A small self-supervised image encoder, trained from scratch.
Training: soap at rate 0.0013, 20000 steps, batches of 256.
Data: trained on retinal OCT scans (Kermany 2017), 98430 training examples, 52.0 epochs.
Rows from block 3, named by matrix and row number. Rows with one number belong to one neuron. Each number is 128 + 24 x the weight over the matrix's rms, rounded and kept within 0 to 255. All counts start at 0. Numbers have three digits each.
# fc1: MLP up (model.blocks.3.mlp.fc1.weight, 1536x256), inputs 0-51
# fc2: MLP down (model.blocks.3.mlp.fc2.weight, 256x1536, transposed), outputs 0-51
fc1.868:111115111137112131179127136140083128099163149129139146140129143113145114121123110113097124119102139156120091153109129132140096122166135141135127106117135138
fc2.868:152142125124132137128131110134142138168129111119135138144126122144108140125129125128141114119137142140107138145114142138116140130116139112125109150134142130
fc1.869:106124142125106114164164098109136166130128160170125131155135142131073125101102125122117150125116119131103121124174124157132092092116130149162137126171144126
fc2.869:101061137123121101170126158141153076144107130092167123168122104133128115121096129107095148123158110143131129169143067104137085158097113152181091165122154151
fc1.870:131141138161103114129119101122098115122140169103126140116166163090128103126141133116127121112132118146096101126123064091159081126132110120123112117109117144
fc2.870:123130107102119099157113103157109112139119100123091127176128108175146128121114080120145150117138175131105123147114157110091120137152156130116117107110095104
fc1.871:164151134126110063077116144146144146129112124132141068139131136081155155123104178103120104139117112112135096150106151123134086140148127146153092115179146093
fc2.871:136136107137178160127147083117116145152151120142116163119121124123107134115131090092155163128129113141138153098162158160111133130105123130107160128161151154
fc1.872:150126135138109165146150109098114118131121097163108140116150103165114107149129128143110115109139157118132111126139077173122113118119103120091096152124115155
fc2.872:126132109154160127136136115138129127151137144139108106184080173091135158111179152093112131130135136130106124135132119117144161133152119143189126116131124138
fc1.873:148148127128124135128117112101140110177138121146185144158145152112150128179136099121120116102126113131140145125147097146168141167157137115120115168130095167
fc2.873:121126097116134092116154173175139175096101111108096123117112131119112147100042153142130127142120133144143122127158117153076120077122140161078155120162127113
fc1.874:106136163112151132115143128123111160106107127138146121102126087128129095100153143114096129110111117071125111100146076143143087123141096135120163124145152126
fc2.874:162137124137113140134134083143141142161090147126132119124126152122131115104129111134147114107103131160137134146133163157122155143177099103138149134131107162
fc1.875:129130150118128151145132119082107126109158119125080201086120164107109119131125132113164123106119135123107112112158168135130122106123134132140085081121136119
fc2.875:121149126165133115114125145148160091131091116149192112124130147160134135116136146139117152131139150143154136108128126131112092132106109146111172150164172171
fc1.876:175132128143139136142180131129159148140162102173132105115123146125159132115160155172130136102140150140170129134151097168115099112177085115101155138122175138
fc2.876:132125144112107131134156111131134149151131153111098188151146128127134151082117103093097093141095127077146139115111135135139139142107133112177130132113130149
fc1.877:168135087111042135099150113127161126161139116124105139113126166140131163099098169082158090179148195102143185112163140173130126086145160111090097121132140137
fc2.877:119130111107131091074095155170147167149097119110157133096165090114155131153148156131122155105128143136157135133166128148104088144089121126155124147111182152
fc1.878:140123098093139114122146114126100163126172158081095135146129130056183150105175128095135151165185157151087056117106119147132114161142137145116140123118118140
fc2.878:109087108102112085160153140118126155111108145135150116121136151153104140173103115147129118122101119136095180098100177137106131112134124163107171108137119149
fc1.879:120110151157163133130126107086120142113095165143145146125126148132117095147094126127125117102115109132104137148133137118162106125136121125093072108160143133
fc2.879:120143115088117126115132149143128129132121109132123145154125103132136161110116162117157153145148143105110159111124152137077136120125105135140109119105100102
fc1.880:097131135102188127116136106142157123143116104125092094124073152160106118104077140118134157156117131074115165094130148122135154135133123113139133120171114133
fc2.880:130126119126138115147151101118100145105125121134126172173141118111144138168176124133162156068146139133154129141112145126099137104109101152120122124105122128
fc1.881:126098157146165106146128145070073086131101121080150092135154101184108142153111182163111132104152152129118132146146077150121192172151138132125123125180091099
fc2.881:105109189150152123103098161126127154155110138131118179124108127086138166152111181134123134134174090126160123120149126116161162135150109127191166138131190150
fc1.882:148124126117133130117164114147130139097100117135146085149127166116151114116118125118130163156111115134121096121127151129142086121182072097123165162163144159
fc2.882:149135155110132143115143097139134111136110147163112129175138139164141164149121137131128165153110125152095110118140143149111157143137135127139105097114119129
fc1.883:126132119112139134137143129100160123163133133131085184151158170110130139156128182163116148133126136183153176104145084157124143081186156099147122165146113166
fc2.883:146111139073131131090120099115097144082135103140129085131122089127137100145129107079120130120153144091098094126108195123125105143156107134126108080127119094
fc1.884:107155128124113174145114103168117120124127184142139112122140176117117106076162143142142111092101066108098050096086099093138130164103074118080149095156128135
fc2.884:181142116127148087155137149074081111098169120159128180163102115128165124114075131129124143181192155125129114137143161153127121144151156173121130119084136115
fc1.885:170127099184113121144152117114107095109124101094137112143128153105134115098129119168148089123115123180090129123143133107158155154086105144134165100145133109
fc2.885:102111129110112094131090140096110145122127146080117112138127110156139181179162167093103118154155140127163146082132086125120133108177093181141129171156089170
fc1.886:132144121109116149128129155132125115112072072153114140085091131121145182131137122156147150136128130128129109143120136093115062160091139115109118084144118172
fc2.886:100131108132136099137108092106073126121173193148105139126162182132157142138126119156113152095176154087104135086158124140124152121140145129103118142120088111
fc1.887:127149090140107090119135098108146136153123159132102162183107145168110150135168117147114132113133134093117113099120124187119074166133109105180110040150134148
fc2.887:109158136133134123085133127120122138128101109102095117099117109129148145086107090155109160135149122095072189157107170079168132120130102125119159158133102126
fc1.888:088137138125133130146081096118199177129130120180116173120131134139122197157090115150108135156097146123144133126145090111128111104154103144170150126132157100
fc2.888:142113138085168100137161125095114108134124153132114112129145157142148091130136128086110142101108106106086102108143123145113107091114099138129129116124095123
fc1.889:086186130088183131148123152079132092121117139153157155120096118133125139164128131131149138121108124129091133159128152107112130153149144071136079161158114140
fc2.889:125124137149108117103138117135135184097119123144142125134132118145080125098130105143107134137138115140148129099130131183111107095105125116137137149134135123
fc1.890:147163107114120111178119171133074119136159135126143135149128116141140143162145072108146132082128144135153167132091110094124120116137117142159115068131105160
fc2.890:128112126146144156099155099162100104142092134153124142081117148107117125116119118178163143094122149158144093106147103111140136090165119116115141131182117134
fc1.891:123107151118123085147118112114151127115138115128104142113167113175127141114122130146130127093131126104120128132132143138140144088157144161161110127100130112
fc2.891:148150111128150133131143123119123127147129168162110131091134105084089120123121123143108130117160105130126126101084131141121145149125103114118128149153135114
fc1.892:100114147171132092094136129098107167168129128136140098089142067160119106120134075114148112157188095158115164139115128136124164134143118134175150140119131131
fc2.892:132126105174164122117128180100138106155133100123126141134119144110061145177152072144146139077162099091159142088119176108120149093130133121098116114144137131
fc1.893:150123125116131123108144191121083098103109109130062155149117130144134075115107197100196112129120128118154131158137113122111129107139135169151077158123112150
fc2.893:102154171137062128099088150124151140117146129091119152134167100145108118139115126145081151141120132117128140094138116101132132114129109132124125116132143148
fc1.894:154126095145148107148120118110102152157122155083125106125108100128119136117134138120084121113123143181114145157125117147155102135130100133084139178155112105
fc2.894:124085130122090104134158128126168108143113138148121139123152139114149111160100127088143104123183126080156131168130146102118131161123155145154140120131154091
fc1.895:106098120132118150126125166125164131154118118103132130103092132128120128111150111127076120157144124173145093112129150114172129132107073137163118157169139155
fc2.895:151117140159099117154093148105060135124088098095139105108121133123096122120137141109093112140133162138095115149109128123200084109095125085157127126105122098
fc1.896:101200100117129119181139137130147143114128139149099108133123128115138114085134102096128103144145140104095126139150115131146081150159121114160143086146113129
fc2.896:109109109132111138122117125086103123104115135105172122143123109186133145129090125181109133106114126169139144106092177129117142136126114131117093130147101148
fc1.897:105117115128160132117094113112131138115110154121159146095127146136107090109077136140119125143114123165130118137129157095140119079107127091113093132123133126
fc2.897:139146116100109154125159135120117111149111137137124096114118122096139117121165135094137128105156108134106160135131147155135133116097134114158116145104127116
fc1.898:117129128073112171188137167098114084147098099120117171121132112141143158137140116102137091145141158118141161168099153130119148096096153108105101181115156106
fc2.898:144159105165140098074102157157143110112106151146150092140145133160100120086110119125143134119151105136151099140154130114149131164120168137125132138143127120
fc1.899:153130100104128134127139132156136136082172101084133119117087070105098148166149118163175155103097156102120121131114116120133146166072128155148131115116110143
fc2.899:133080138126099101138094172098132126149132096135121134120125127093115165118106147146115135144149093133117164126083103133089151100141172103086127149127126105
fc1.900:156128130126168106100147131087129154104114166183105141159130117123128126165137127082110176108125125125141131148095109148134093120147154107105131095182126102
fc2.900:100140124114107110133132144143141105169117126095132146102123130134147159108124153166145124158158142096099147136101168155143129139144095141169105155096125133
fc1.901:151171144176100158076165102129106159109136107109109106144130167142136165105105197089096139125207162139146151068161135122135135078156106121178131095163129185
fc2.901:149123156096114129067097128150161121180236128157118141085101151107172186176113211098151144186138113164155138132108098118110140188119146142142133172182135104
fc1.902:150147141100132133159109129074134128111153148151118140114155109139131109103159138136138122098155120128115086129127166115078135150161096121126163138098080134
fc2.902:115133129126144123136163138147101136126130120104097149153096120176152142170116167123108135111086157153139098153125134117145084108153126087149093115122146145
fc1.903:125124131147117057155145169093137125077164136119134144095141145120143130112179115144113119136140129158096133144158101078133116135156076083175147124172144111
fc2.903:174121102122117138136130131100109108124128118133085104102091109169090140149184112123158146096149120135169130110116124171149155105099167125104120127099093103
fc1.904:126090126155138157124088139117121119116101148117145116144135108116130125138149143118111131165120142114114123169122140109115118128118130150154114129113104106
fc2.904:123145142138102113112146150141129121150138163137130103110134130155120118133135150153171117147118126128145133108117128159161100139114131142131131123135132099
fc1.905:148076123127144118159121095167155121085176065096105143083068137075124108154150089177137122112090139160130112092157091072100118122136123136129112093083089121
fc2.905:081130164163114082137102138123131123143069114201145149168091113067140139180175041156072123139132127090143150138162149141120103071085134094102154129184168081
fc1.906:099100156117164129123145117095135132139141162150126107117116142138163099095084101130140102118119104138140135122114131100131135139133124105118113134103116101
fc2.906:145136120134104153108141134154126117144114080132153137113118113117097134115156132124110134132119107127115148118146126139137129109111115119134134123150149152
fc1.907:098089131121143130114123123121143143124151154167146110089145152106133138150107146129161148135100131102128179130155150157155138133099156116107082131197143136
fc2.907:129140157070126099119149130107126173127125109118127153145118137169146124139180128103150147089111134110164117139167108137148125137121114130147119121087141064
fc1.908:122146091132114150139163094143129098130132103123126102125158128126159136136110115120146156105130116151124120112137096146089125095133163143091180119133120127
fc2.908:109094133128140133117107128142117130108127126106129139119116108125125132119129126117102130142160138122118153126122163107144104130127101117162109107113100126
fc1.909:119116117130120095110148123084083118131147144127134099096112107133138118152141138111117160139155097137123134145152143091124127094133152106142138169141115100
fc2.909:129134122134123147134135131137143098128137139129127120113137154130125139126135132140126102125132139144131115140127148129139116120118119154134107108114155122
fc1.910:149090108088149140121095134122113111141095120126096146152117127120137130137117153104161095141118164120143147141108117107140138123091144104101159174120139097
fc2.910:156163132102099105151147114118109128103137113105165131104149132160139097123157171130140148087108129148122140120168105141171104120149166138122125090145107116
fc1.911:109156149132117134105107097088092104126136155132150125139136114117096118138137141139098103113122138138142154112122123114122112156126154150143115120101115135
fc2.911:130105144135123149130162129133169132143144111137130132100127154134129109140114137087106139154113114108149167123152130132125141093091130131134155104139161120
fc1.912:104150136116136122151111136130073119097144125101148148129101142152119154144115175143126147123127146109127119121134124148133146145120136144111134130112136143
fc2.912:142103120121159137109165150125146138149120159146098147104135103115112131100127095167116108132113108107143118116150103119134112104133130121154129124196137135
fc1.913:164136140120115142140116157127192101119090144108118124088149138071124125103194107112118102156159127128153145119116125106110140110132096136094169153145091138
fc2.913:076114089185158121089168131157127129127115161153120134119095122171156139140106143151121172131132122130132102098157137134112135135124116143179090107142209104
fc1.914:111147111096174145074183119179148174111111127158106142135137132128116107107131150138143114157145119115138136131133116070118101116151114161104108132120155153
fc2.914:129134127171121152161103117093131108147145166137137136124147132122164144156102111104159186097087125161139128089140151198125143103135165094156175131151107107
fc1.915:125097145185101135122158150138119108106113136092134175140129146150146112132128124136111159126121125144143131153146140113132145148099096169137151060097121113
fc2.915:112171108090129131129111126114114134126147123161108078145120127123118141130125124127158092119106152139118126096139124171139125144165147113124101173166130106
fc1.916:108152143122129163148122105105098112112119115096106130125108100113155143146104144084138129123106100098120126130127158142089107099145150101081102127140132145
fc2.916:115148122111148137097125167119105125114124160153137097094132179161158140127122133125102128117146104137132113135129162147121112111108132115108113088119145109
fc1.917:106056126105150165137123114103097147142102118150109150152133122137139117113095138122110095083160132140131155133161167111174144130098141125127172100162140170
fc2.917:129178124146117087137148124164120112104138123097135149119097138139128142128137148136151127163134123121151137117102114127075111085131130156103099121102120120
fc1.918:150114123153128154106141130139169088101123110166101144124126147133126111142098150150120121120107119113140111127134131135156164087143152102157081112107118109
fc2.918:098115133114112148083154121094149156145141144136134096093132156105128133126121094109126156144153099129167161094154144151124112140124100120158129120136139150
fc1.919:151116145149130138135128159142106099162120109117137110095123111128191123130174110134102133187099094151128107122118125153165183119155122174161186150191098108
fc2.919:136141152150124112181089146127116150143144125166193113142144197134118141105148101151113138122121114149125103132131135079169124117132111111099098119108143146
fc1.920:112118139124167120150098146120109152196139098129108149102111110141117120178130085113158131089153145128093140143123086110144148138118111117160099142174131125
fc2.920:113129118124107156104165106172117123097097143113153165125139127130168167089127117149136102146145122134156139144126127152144102157083102138108138115097155163
fc1.921:105108105113132180125101140123158096132111109116131164153158152138135121136120172134134157113093134058100136163144114105168115115167145144142123126128145122
fc2.921:172157133093163140115124166163125150113090139145111129119118143077140126129125106111098138109140069166110095128179107075131118141129115118129153115162125155
fc1.922:151125141102133145127172132103152134130136113102083158124138131141136099156120100129136119087153137137145112130129105140100087149153120132125136085143097127
fc2.922:084154129140097136124138099139091110131121128166138099171158138117108135096142156147148155142109114140131169127125165087135127136150150121180118100147096093
fc1.923:120114101121078163102137122072150123094079127125109140104152136163117083131147115147126149123089094112112142131131112181112219180130144140139103133093122129
fc2.923:134096120153138085083128089160100177118114138114121136117155162145142212095108123137126124139205113128107088143154148119088112198167105103132151097135118151
fc1.924:081109100131119121157081116116122148130112136112116106119137149137122126107101118106132134141096125127123102176113152151122116120124140163140132131153136170
fc2.924:152088104093139143125114159103137157108132122139136131139121104123121122099135146147089131083113166124114151096133136061125145131138142125152119139094131099
fc1.925:081129100177182138131131107136177105152110141164148128082137124121129089155133157128134123147102148157123118143124108090131108102146128142174107158133145149
fc2.925:101128149114096112110123129115058159064127131137078120149104162083112118137163144116111123075161111145073140169135160163084124085139128116155148083121097102
fc1.926:097139091110144138113120110097114094160214118137165106151130119142177118133121119102099094143117125113084112133142155132135079128152153117128088156140147098
fc2.926:120104157137170148132115103144125138104113121118108137099083196154170128093134165128107158130079124150136185117097118149125201133088107090142124122098123163
fc1.927:118077146130143124112102171114102127131118141167162111138153128127140107128201073133107137102130125086072112184111159162150129172107124137143134129155106101
fc2.927:105055133162142153129132132134125141137121157083112144096118094124149078121097165095126138160159142184139164119142089101093181105117113174096104112114145163
fc1.928:108109101076112135124120097141151113120174124154119150119133138115119143096120131130134086100111130165161109145158125109170112123139108168170125139147167146
fc2.928:189131130155146077131094129116112105095104126047102108109102142119116115153112110099147143113124149148101138064113136111142128154131134100110128165113138122
fc1.929:088155136130144133115155114090126137131114172111128144168134109159132113127101137127153125126150165122122157177101150146116109132170130108114131153133113151
fc2.929:137145130136141124105123121125135104097134102158145147115143148097141155124123102138105140137136111137117135109172145109101105101113121134147105093134152098
fc1.930:170150135119119136132132170136136081121125138113140116081104117125184140074138148129154134133103100097140171117109144126149137120094138129086094140109155084
fc2.930:099117133121140110157117131128142108146098125108122137138105116149108132128152096121136162124122129141116083124139105122162164146106090125143173125121155173
fc1.931:121170146115140130158092115155123142138143122157145180111132103122121138156126137111130168088131095083114131122099106112125143128095172099135135140124089113
fc2.931:100122114144139115121158155117120118138142109115121077108155128126135149115124126137110111130174141093136117154166152131156137127163094140144093100150111136
fc1.932:159145089118162102134135137111109111086098116119166124143153110140129118137147130113133107084094117139142129137117143123133126153142117155128137146121119105
fc2.932:109097166081101124132152111180118138152141120127125151131105144170116146099170133148138111124165159120128134110174164147131093127078156100110139109159106132
fc1.933:132147140116131090139185108107124096139089076134141127145147137082128114163151106134116149092096124101156120122115150099165125127108157103138154164130102117
fc2.933:126064125142110109107117120124182137103119169134099128103079130162121141129112127123172153160155125142110147147129088094109127149141113130129108080139158173
fc1.934:128099120108168089133130138146087099127105139122096081128114107129151149104141145141122151102129126131122113122119146129137134159106155102134146093127087084
fc2.934:137141106152139106098139136130141142189128152122116153133157151128099157158142140152124111139119115078092129143128107115150131159151167129138108144138127133
fc1.935:104139154138107148128165065108147103089105116151138093090151142145138181153159093137151138167137140112129107115123142172120112134128103154121112147141103124
fc2.935:099082141091168086096147134129131102080149140164094149175109120100128136124133141104113093101121127171127159130151093114125123136161126174176120122119096139
fc1.936:138130149129105126116127117173161129155141104149125133174128091144114130111131128136141115132120103167162127109115138122136120141152122149159163115114156128
fc2.936:120125082103164114140122130090160135126137166118100144108159154161145108136153136088104138123140116139078136112135097118130160119097145125131084154130147121
fc1.937:119171123113121149148157106146105183126144145125096127113146123159145125115101099138156113109111120129161144084135160104110134131139132128096109132099110152
fc2.937:133070113186156122081161111126145108142097110123170146091080134109125116101138139125166140162126075120123119186150104074156119108098072131155155086156171154
fc1.938:152147119117105156115159118105072160111126123119137132127128162152119097129110102145128154095109134148087104175117133143141147146131143114115139112111135135
fc2.938:119105129139141115129106133145183155135137138145134130156146134105099147113102174095136092151131134123131157120132130143111098135117133120135066151142130112
fc1.939:141182123130091125119139105135053140162160131144150146125151137118135129154100128156172115126148120142127125121161108148134125110135121099127159156183087107
fc2.939:130120105117133118114151088132134124104112147096094137105082134131136124101116103114122141136144140120139151096119137099102120151131124137113153108127116128
fc1.940:126088144135138100129153137105082084125119100099098169160116146128139151151128104140110113087098115095113126137149092133167139126142107125107091080119067120
fc2.940:107174153108125084125114147130166136150075158173121143131142172145151166146148135098187130124144139150079128162107142086137149153176211069116138132143125104
fc1.941:102097122136163135153125131080102109124165115074152125110177134149109122081146106145111154133175124135080130149126163142107177148160149094156103099121118072
fc2.941:112144154094140128126116145143065099127076118112146106077125044072102161199145176093076125107186121186140145118111070135190114125095110153138141138092171084
fc1.942:125154100137154122125134156146100126156126174136153110162134126159131131105150156124121117134122159125143152121143108142150119128094151160144183084123110124
fc2.942:086106082144083113083123156118128153093089152075112087079096169134109071122106121199122117098160078145103100103152181110153138175131129128093095153117100127
fc1.943:175104153122139130112102117142054121121140144140124144161151083164090098178163129091129166095139147091101146122133142135093097140099161128120155111073113123
fc2.943:106125110111133149149156112172174150162151137144117128126150133132145155111079113165113128116084122114138117127119109120127109125121127128090116105139117109
fc1.944:089124146134126147128115139127091116131078136148140130107071097128110122088115122084172104147169147082094153123116134104124172159113098114134135164130098140
fc2.944:139158112104129088123146100122181128134151120142121168113143165123139115126109147201162124106068080172147114102124105121145099125156100133165132130157115114
fc1.945:100100130152088096148153145181113093155137107170078164144071098125168109115149095130143119152171141133161146151140114146114149124117098148161148165168085117
fc2.945:142162089124106158136143104076136135106085103088135171120122136069103138117129125128101129145113141154118152114094118105151106093105108111122089104132092139
fc1.946:184141133111117128182151186133090147069126131111121120140120133082113125174114119103158133130110150101107104081117121106083068125135163130084099132144137123
fc2.946:110119127117126099109133160146117117163134121107122129180085124166119113101170076157137147113124090133168120133142090111170146113143093100099146156125102155
fc1.947:106143107123150111149106142119127125167144133123128144101154116163106169076163109157123154116115101127127153184089164085147136194089108152120102139138139120
fc2.947:148132145086097093097173157140112125091128158120141140159129143141095076095125133127126105148148141106140137129114135153121107109108124131153085117134130106
fc1.948:146081132088153133116144079120103174099126128132140106151124145140143108106149094123104125123081117129091119154152158141098114136147107125100137127118113137
fc2.948:138136169148113166121128128152161097144091156127134139154163122157134127158126148160145154150098124119117134103111128128145158125150098152138107101124118140
fc1.949:118119163109168094143124118110096125146151151103121094140121134105141142125122113138123145124125142122086136146106102119143153125096140096123148145113123135
fc2.949:134116100134122133111120129134159105158143150108123146119138148107107156136149135119117098122133129115147129138135128113134141172144146169125110125141114141
fc1.950:151154094138070144125165112120133089164155145082084148152126162128080125096129152118149116115113114125139120168140104096141121143141126158140150090156082106
fc2.950:099097133144130087118145110098149148104105133141127130110149128163159117117140088169101135114151104153101173082150146155125079145126124095154116105129135157
fc1.951:070156152135085101125112120116127114140152139156162111149131074164134079120165123175132132126142158067088113121128085154099152142125154169150131115213115144
fc2.951:104120133116121136129108128129099113119130150127123151107112175137147179094143166166111121142126130113123140100132123126137154110121090104130133056113126098
fc1.952:112127156114138125119102117083166146158100123138112131112109127088155178108127166123099140155085100142192159087132108148092086124127119115126139138121140146
fc2.952:171126115121186127152120118128110088099160142170089153140118126132123094162121103141157119079160173120101067144117139130162119089113138121142092101121104118
fc1.953:150191147116163132113156107126112121121125096159123085141153110129161135127096116105148144175163117141106091121143137110099151105144120128121151098116091120
fc2.953:079131120098147121161136124102145169117088167098145150131115136168107165146150138156076123142150107122090117112144088115156112106123116152095145106117107125
fc1.954:160146163104133141155119147085082152138122100149111120145141109128123154099114125101112149143121101133170133136091163138095078104110115109135123109119149126
fc2.954:122144136114152122133182101139157113122090121132139183132110129122156103158141166153110147131138147130110117099143147104113184133179113123155133109146142104
fc1.955:102097120104171129156129104120122158099125125157137126114147185151096143111144115088131131163120119170133172142150160139157123098152146109136074157077154150
fc2.955:150046117154115111155118194132121123109111143118106116158128099123103081109112106132147108140115128183118151135101122162149115130098114141138173131131152140
fc1.956:134159126117192138156112137148089129152115118155130114149173135144128170137132118121138155135107084141102112123124135118134149157139171074138131133144117113
fc2.956:118130121126106135124141100129170093117129110128084153117131147099168100132102133125111148135130165162163129140111115101123130116148096196155093136106160128
fc1.957:138113124168102130097109137129114140098096143162109093136111150107111131128136118108117158158118173092135103125157115159165102120133085113090102139148128092
fc2.957:119119130123144151162127156121101137126115131130127158091127128134147146159062097138167114103126124148125105120129134143150150133103175104132120124144125156
fc1.958:124105132121133179099138087140127148093180119099150129078147125125107158166156096113138109152120136127076069142125097077095135181104141061121132135151107121
fc2.958:127166165111133116152089125183153104125103134131160110154116176119177159130112152135072215145120119068076103153086141117149116135132141113127126055093142175
fc1.959:158075161094174123101134154150089114093160114160129143138119126144086115175135126126102135157114159125070086139174125129101095153138096096073140130106129111
fc2.959:113139131132131136143164121144134105146142094101143136097126107095151095095157101124110159126130087150117118140107108163187123156143108130173106113128136139
fc1.960:118138137166078104155118205110148122160136158143134125107177168146127131135141125129134125139152104147149158140162120130132135109151128158149161098169161164
fc2.960:127089142140114085164108151102125147136144114127105113094129105113146071111104143100156147194125090138093165118116080141100136131094112106100097189127169127
fc1.961:143072138133144150140147168134095146176124137146128120137151115141089081132157132134154138132102133099119147107104155100146173132151127132167151110137168143
fc2.961:106141142153157092152131166118133114098099133091090171112147143090129133156172169147128182125150112128125149153105132146130119103146105080119133138088188094
fc1.962:158133097161146147140097133125119147117120095122171137118095134111103145143095112129182105134113154117095136102152150117106156143122151084121128095125183075
fc2.962:099131132081176127125158121139108122098117170134076155123142102166144133160142099056133094129120140134111140146112108114135107119136121173108088148118052187
fc1.963:121124102088135149112133162118135156116149123155117183115104103136132097087150147134080136131110106106123049132118115128108088139130109126091176113123128146
fc2.963:089117119105127149136100125158143168098139153169149114142157117125136158169174093111151109044158140123162151130120167104088114153119150164130112089130104133
fc1.964:138106131099138108132131113135157108133129134097132121125138124114093124156150114105139116124138103156112133098121152132119139122119143105104132155121129128
fc2.964:132128112129141154116096130111103126141097125145130112094146140115138120109145135137096115125116126112102121163111122137114117132134121103112114141139124125
fc1.965:103165126181130111165167143117147125133088135134118140157143149118144174119119109163154147081130123143103075126107126144124126116161119135135098109120132176
fc2.965:153106121085126128140128148134136143090131151140120140089126132165124083134097142115128139106110134118178153135113132113184140115139141136153063130092133098
fc1.966:147148115161118140103135094141122112101130124153152096106135114115140120162131135169095133156126081152121114134117139128125116082111112131137091122151092139
fc2.966:149152128111136126147145146127115148134138104140125130130124157138131122099128131132161098121146145147123128140115143131144131164122132124133119118100153126
fc1.967:158123160143119148118091093147144142136155122139117118173190160142152125194137122166077124155141185141164174143153125145085124153138215155140120177153160119
fc2.967:104117126109125115110163150083125137098121163147142170092106082116100124115147131108159133152121124158104101148161111140174160076133080069128119115126135143
fc1.968:109128146113130127111090155184115119157137123167123125125067104094123166154125146118108117147132109127173155106115098096151167119106134142112154124149106144
fc2.968:171143136170123146101149181132141122104117123106132098174121144138115121146176112147155159116190150117105116142091128093115134137133106125144150134118140119
fc1.969:121113116067144118114165121119120138108127121103135097114147125104096105088133129098114128180155110100107087156137127096119126143128134178127142160108112124
fc2.969:138114142155111122161100158163109141126135145149109146129121094156154158125092159117140143128095135091151112122124098158134144134164159089153086094141131144
fc1.970:112128135098125110148147125116133136133137111145128156138108167127120163148149141109145125110126159095121125151132113152133140138136138147158115095168176140
fc2.970:147133134130117133088116144136130115152127136103116134107127134148120126099116103135143104140134129133163156105147162128118079121119129133122133145127088119
fc1.971:108194141108142128118131122121120108102171175141120145111142118108155147142124133084160132116150155119120124137135119148139105134138119126144158107122138112
fc2.971:110120107133134124111156107144132139127088099135159130108130161146114133118096140136108141155126116142123162108107121110101113106128126130139095109142117123
fc1.972:111169127090147148102146119164142169152183120131132153101134083147129150142115112123145115083160092107147106128145103146132186123142148109104145127130109167
fc2.972:124116112151118135134104120119126116128118147143137147113120115124129102118115093128143129165110114122142141134139160137123107126089109126148115085132158095
fc1.973:160159131164069164081135103121152149115182121145144102096170154143122135149127097152118086127126214152134147117134114182099120142137152161151104161152150107
fc2.973:100104095112155085092133073115120118101089154101113163148149124095130153137142136095120119160173110160133159127164135120140099118124076124122164158120106149
fc1.974:105136160122151124149106085141095110119112127103087109113142102152120146072192155121081128113124131151140165188125163117124124119171090175159101138162130174
fc2.974:139116109114114097151211155108110129130112115133156142140138167147170168129117151124121119128120179148131130054114129096171113127093156129154145151159160153
fc1.975:125123129115094118120117153147172120126154110148148096137123116142178172123148122139148132079148124098170105124143113069115146113141148119088158099146152088
fc2.975:165088130121153112115131122128107190139120140175152097122095177119133121130106166116093175146093107147101093111154136134109134148113125083112178170094134159
fc1.976:171140121094115133143131129120164115176121118113108142130125130138175156126154120128131094129149126157150129120109173094134137128154127128109156170157140106
fc2.976:111138127128145120126142133131124143113138134129120124143107149143090108119102116126110148083124121123121139116171082143180103112117139094184108130140144113
fc1.977:116145148159078112140123181121127119157168102092131120138156145124135161093130141126134086113118116119156161130066119160100099116097111124173158131126112132
fc2.977:144112147132188110147116146140137121119119123104140121143115121101118142155187157113116142132116110102156157106105139115104107099128111103065167143139140080
fc1.978:098161125138124101128119155119166145111123158115164134155108123147154101208142111167141138124097105135150140143097127123162091141185114102122147147161126172
fc2.978:151124123120131120135126127156116142119105133122094146103131160107140135126094163099145176104157149103089127124156150144154179127078116151105103144083074121
fc1.979:133143093155086090160177112131154154143169134191090113084120120162156141128105103161111121106141146104183134116200084131146176133165152124146133116146137120
fc2.979:093162114084121153109147105116110119174082105106156175138136115099083119104090170147124138108115165130131178126114115129126048162131136089204216130112091078
fc1.980:186128169077177143129162146129126129166164096170125142168158146143155129094135131106123137144138108148106109117134146115101139086173080102142110089120130148
fc2.980:119063146127144139131149129104156180072146151118144115171127128131108075170169139135113121140143091160073219105095130107135183173117119158122170145074143048
fc1.981:176127132135154101096124110107113104114138115153095168120102148151125176145099184145112096113130107132130145074083148085109146161101113128149146130090093121
fc2.981:134161114129122128143162137137156115100177111144152182094129123133134101126195122151126090158131131132116114182151110225200088107098138145127141152178167117
fc1.982:139165146134134159132119077172134118119132131131121127102124118132139131122128135125143158099140163128087110162142122128126100159130115141128120127119114161
fc2.982:097143102106142106139155140125117134131116134130136133163129173117121127126118149116144124162136115136145155077103145096129123113145124128147119104147121115
fc1.983:101130158104110103108121125149132145128161100162106094130126141165122125147135138141136109155132098145131126135116122111112140123104112131100080108109117132
fc2.983:109099113119112173124167125088129120080081140103119172104170118097127163118125110139114136140131148117108157101133103168141098124136176132153139153165104136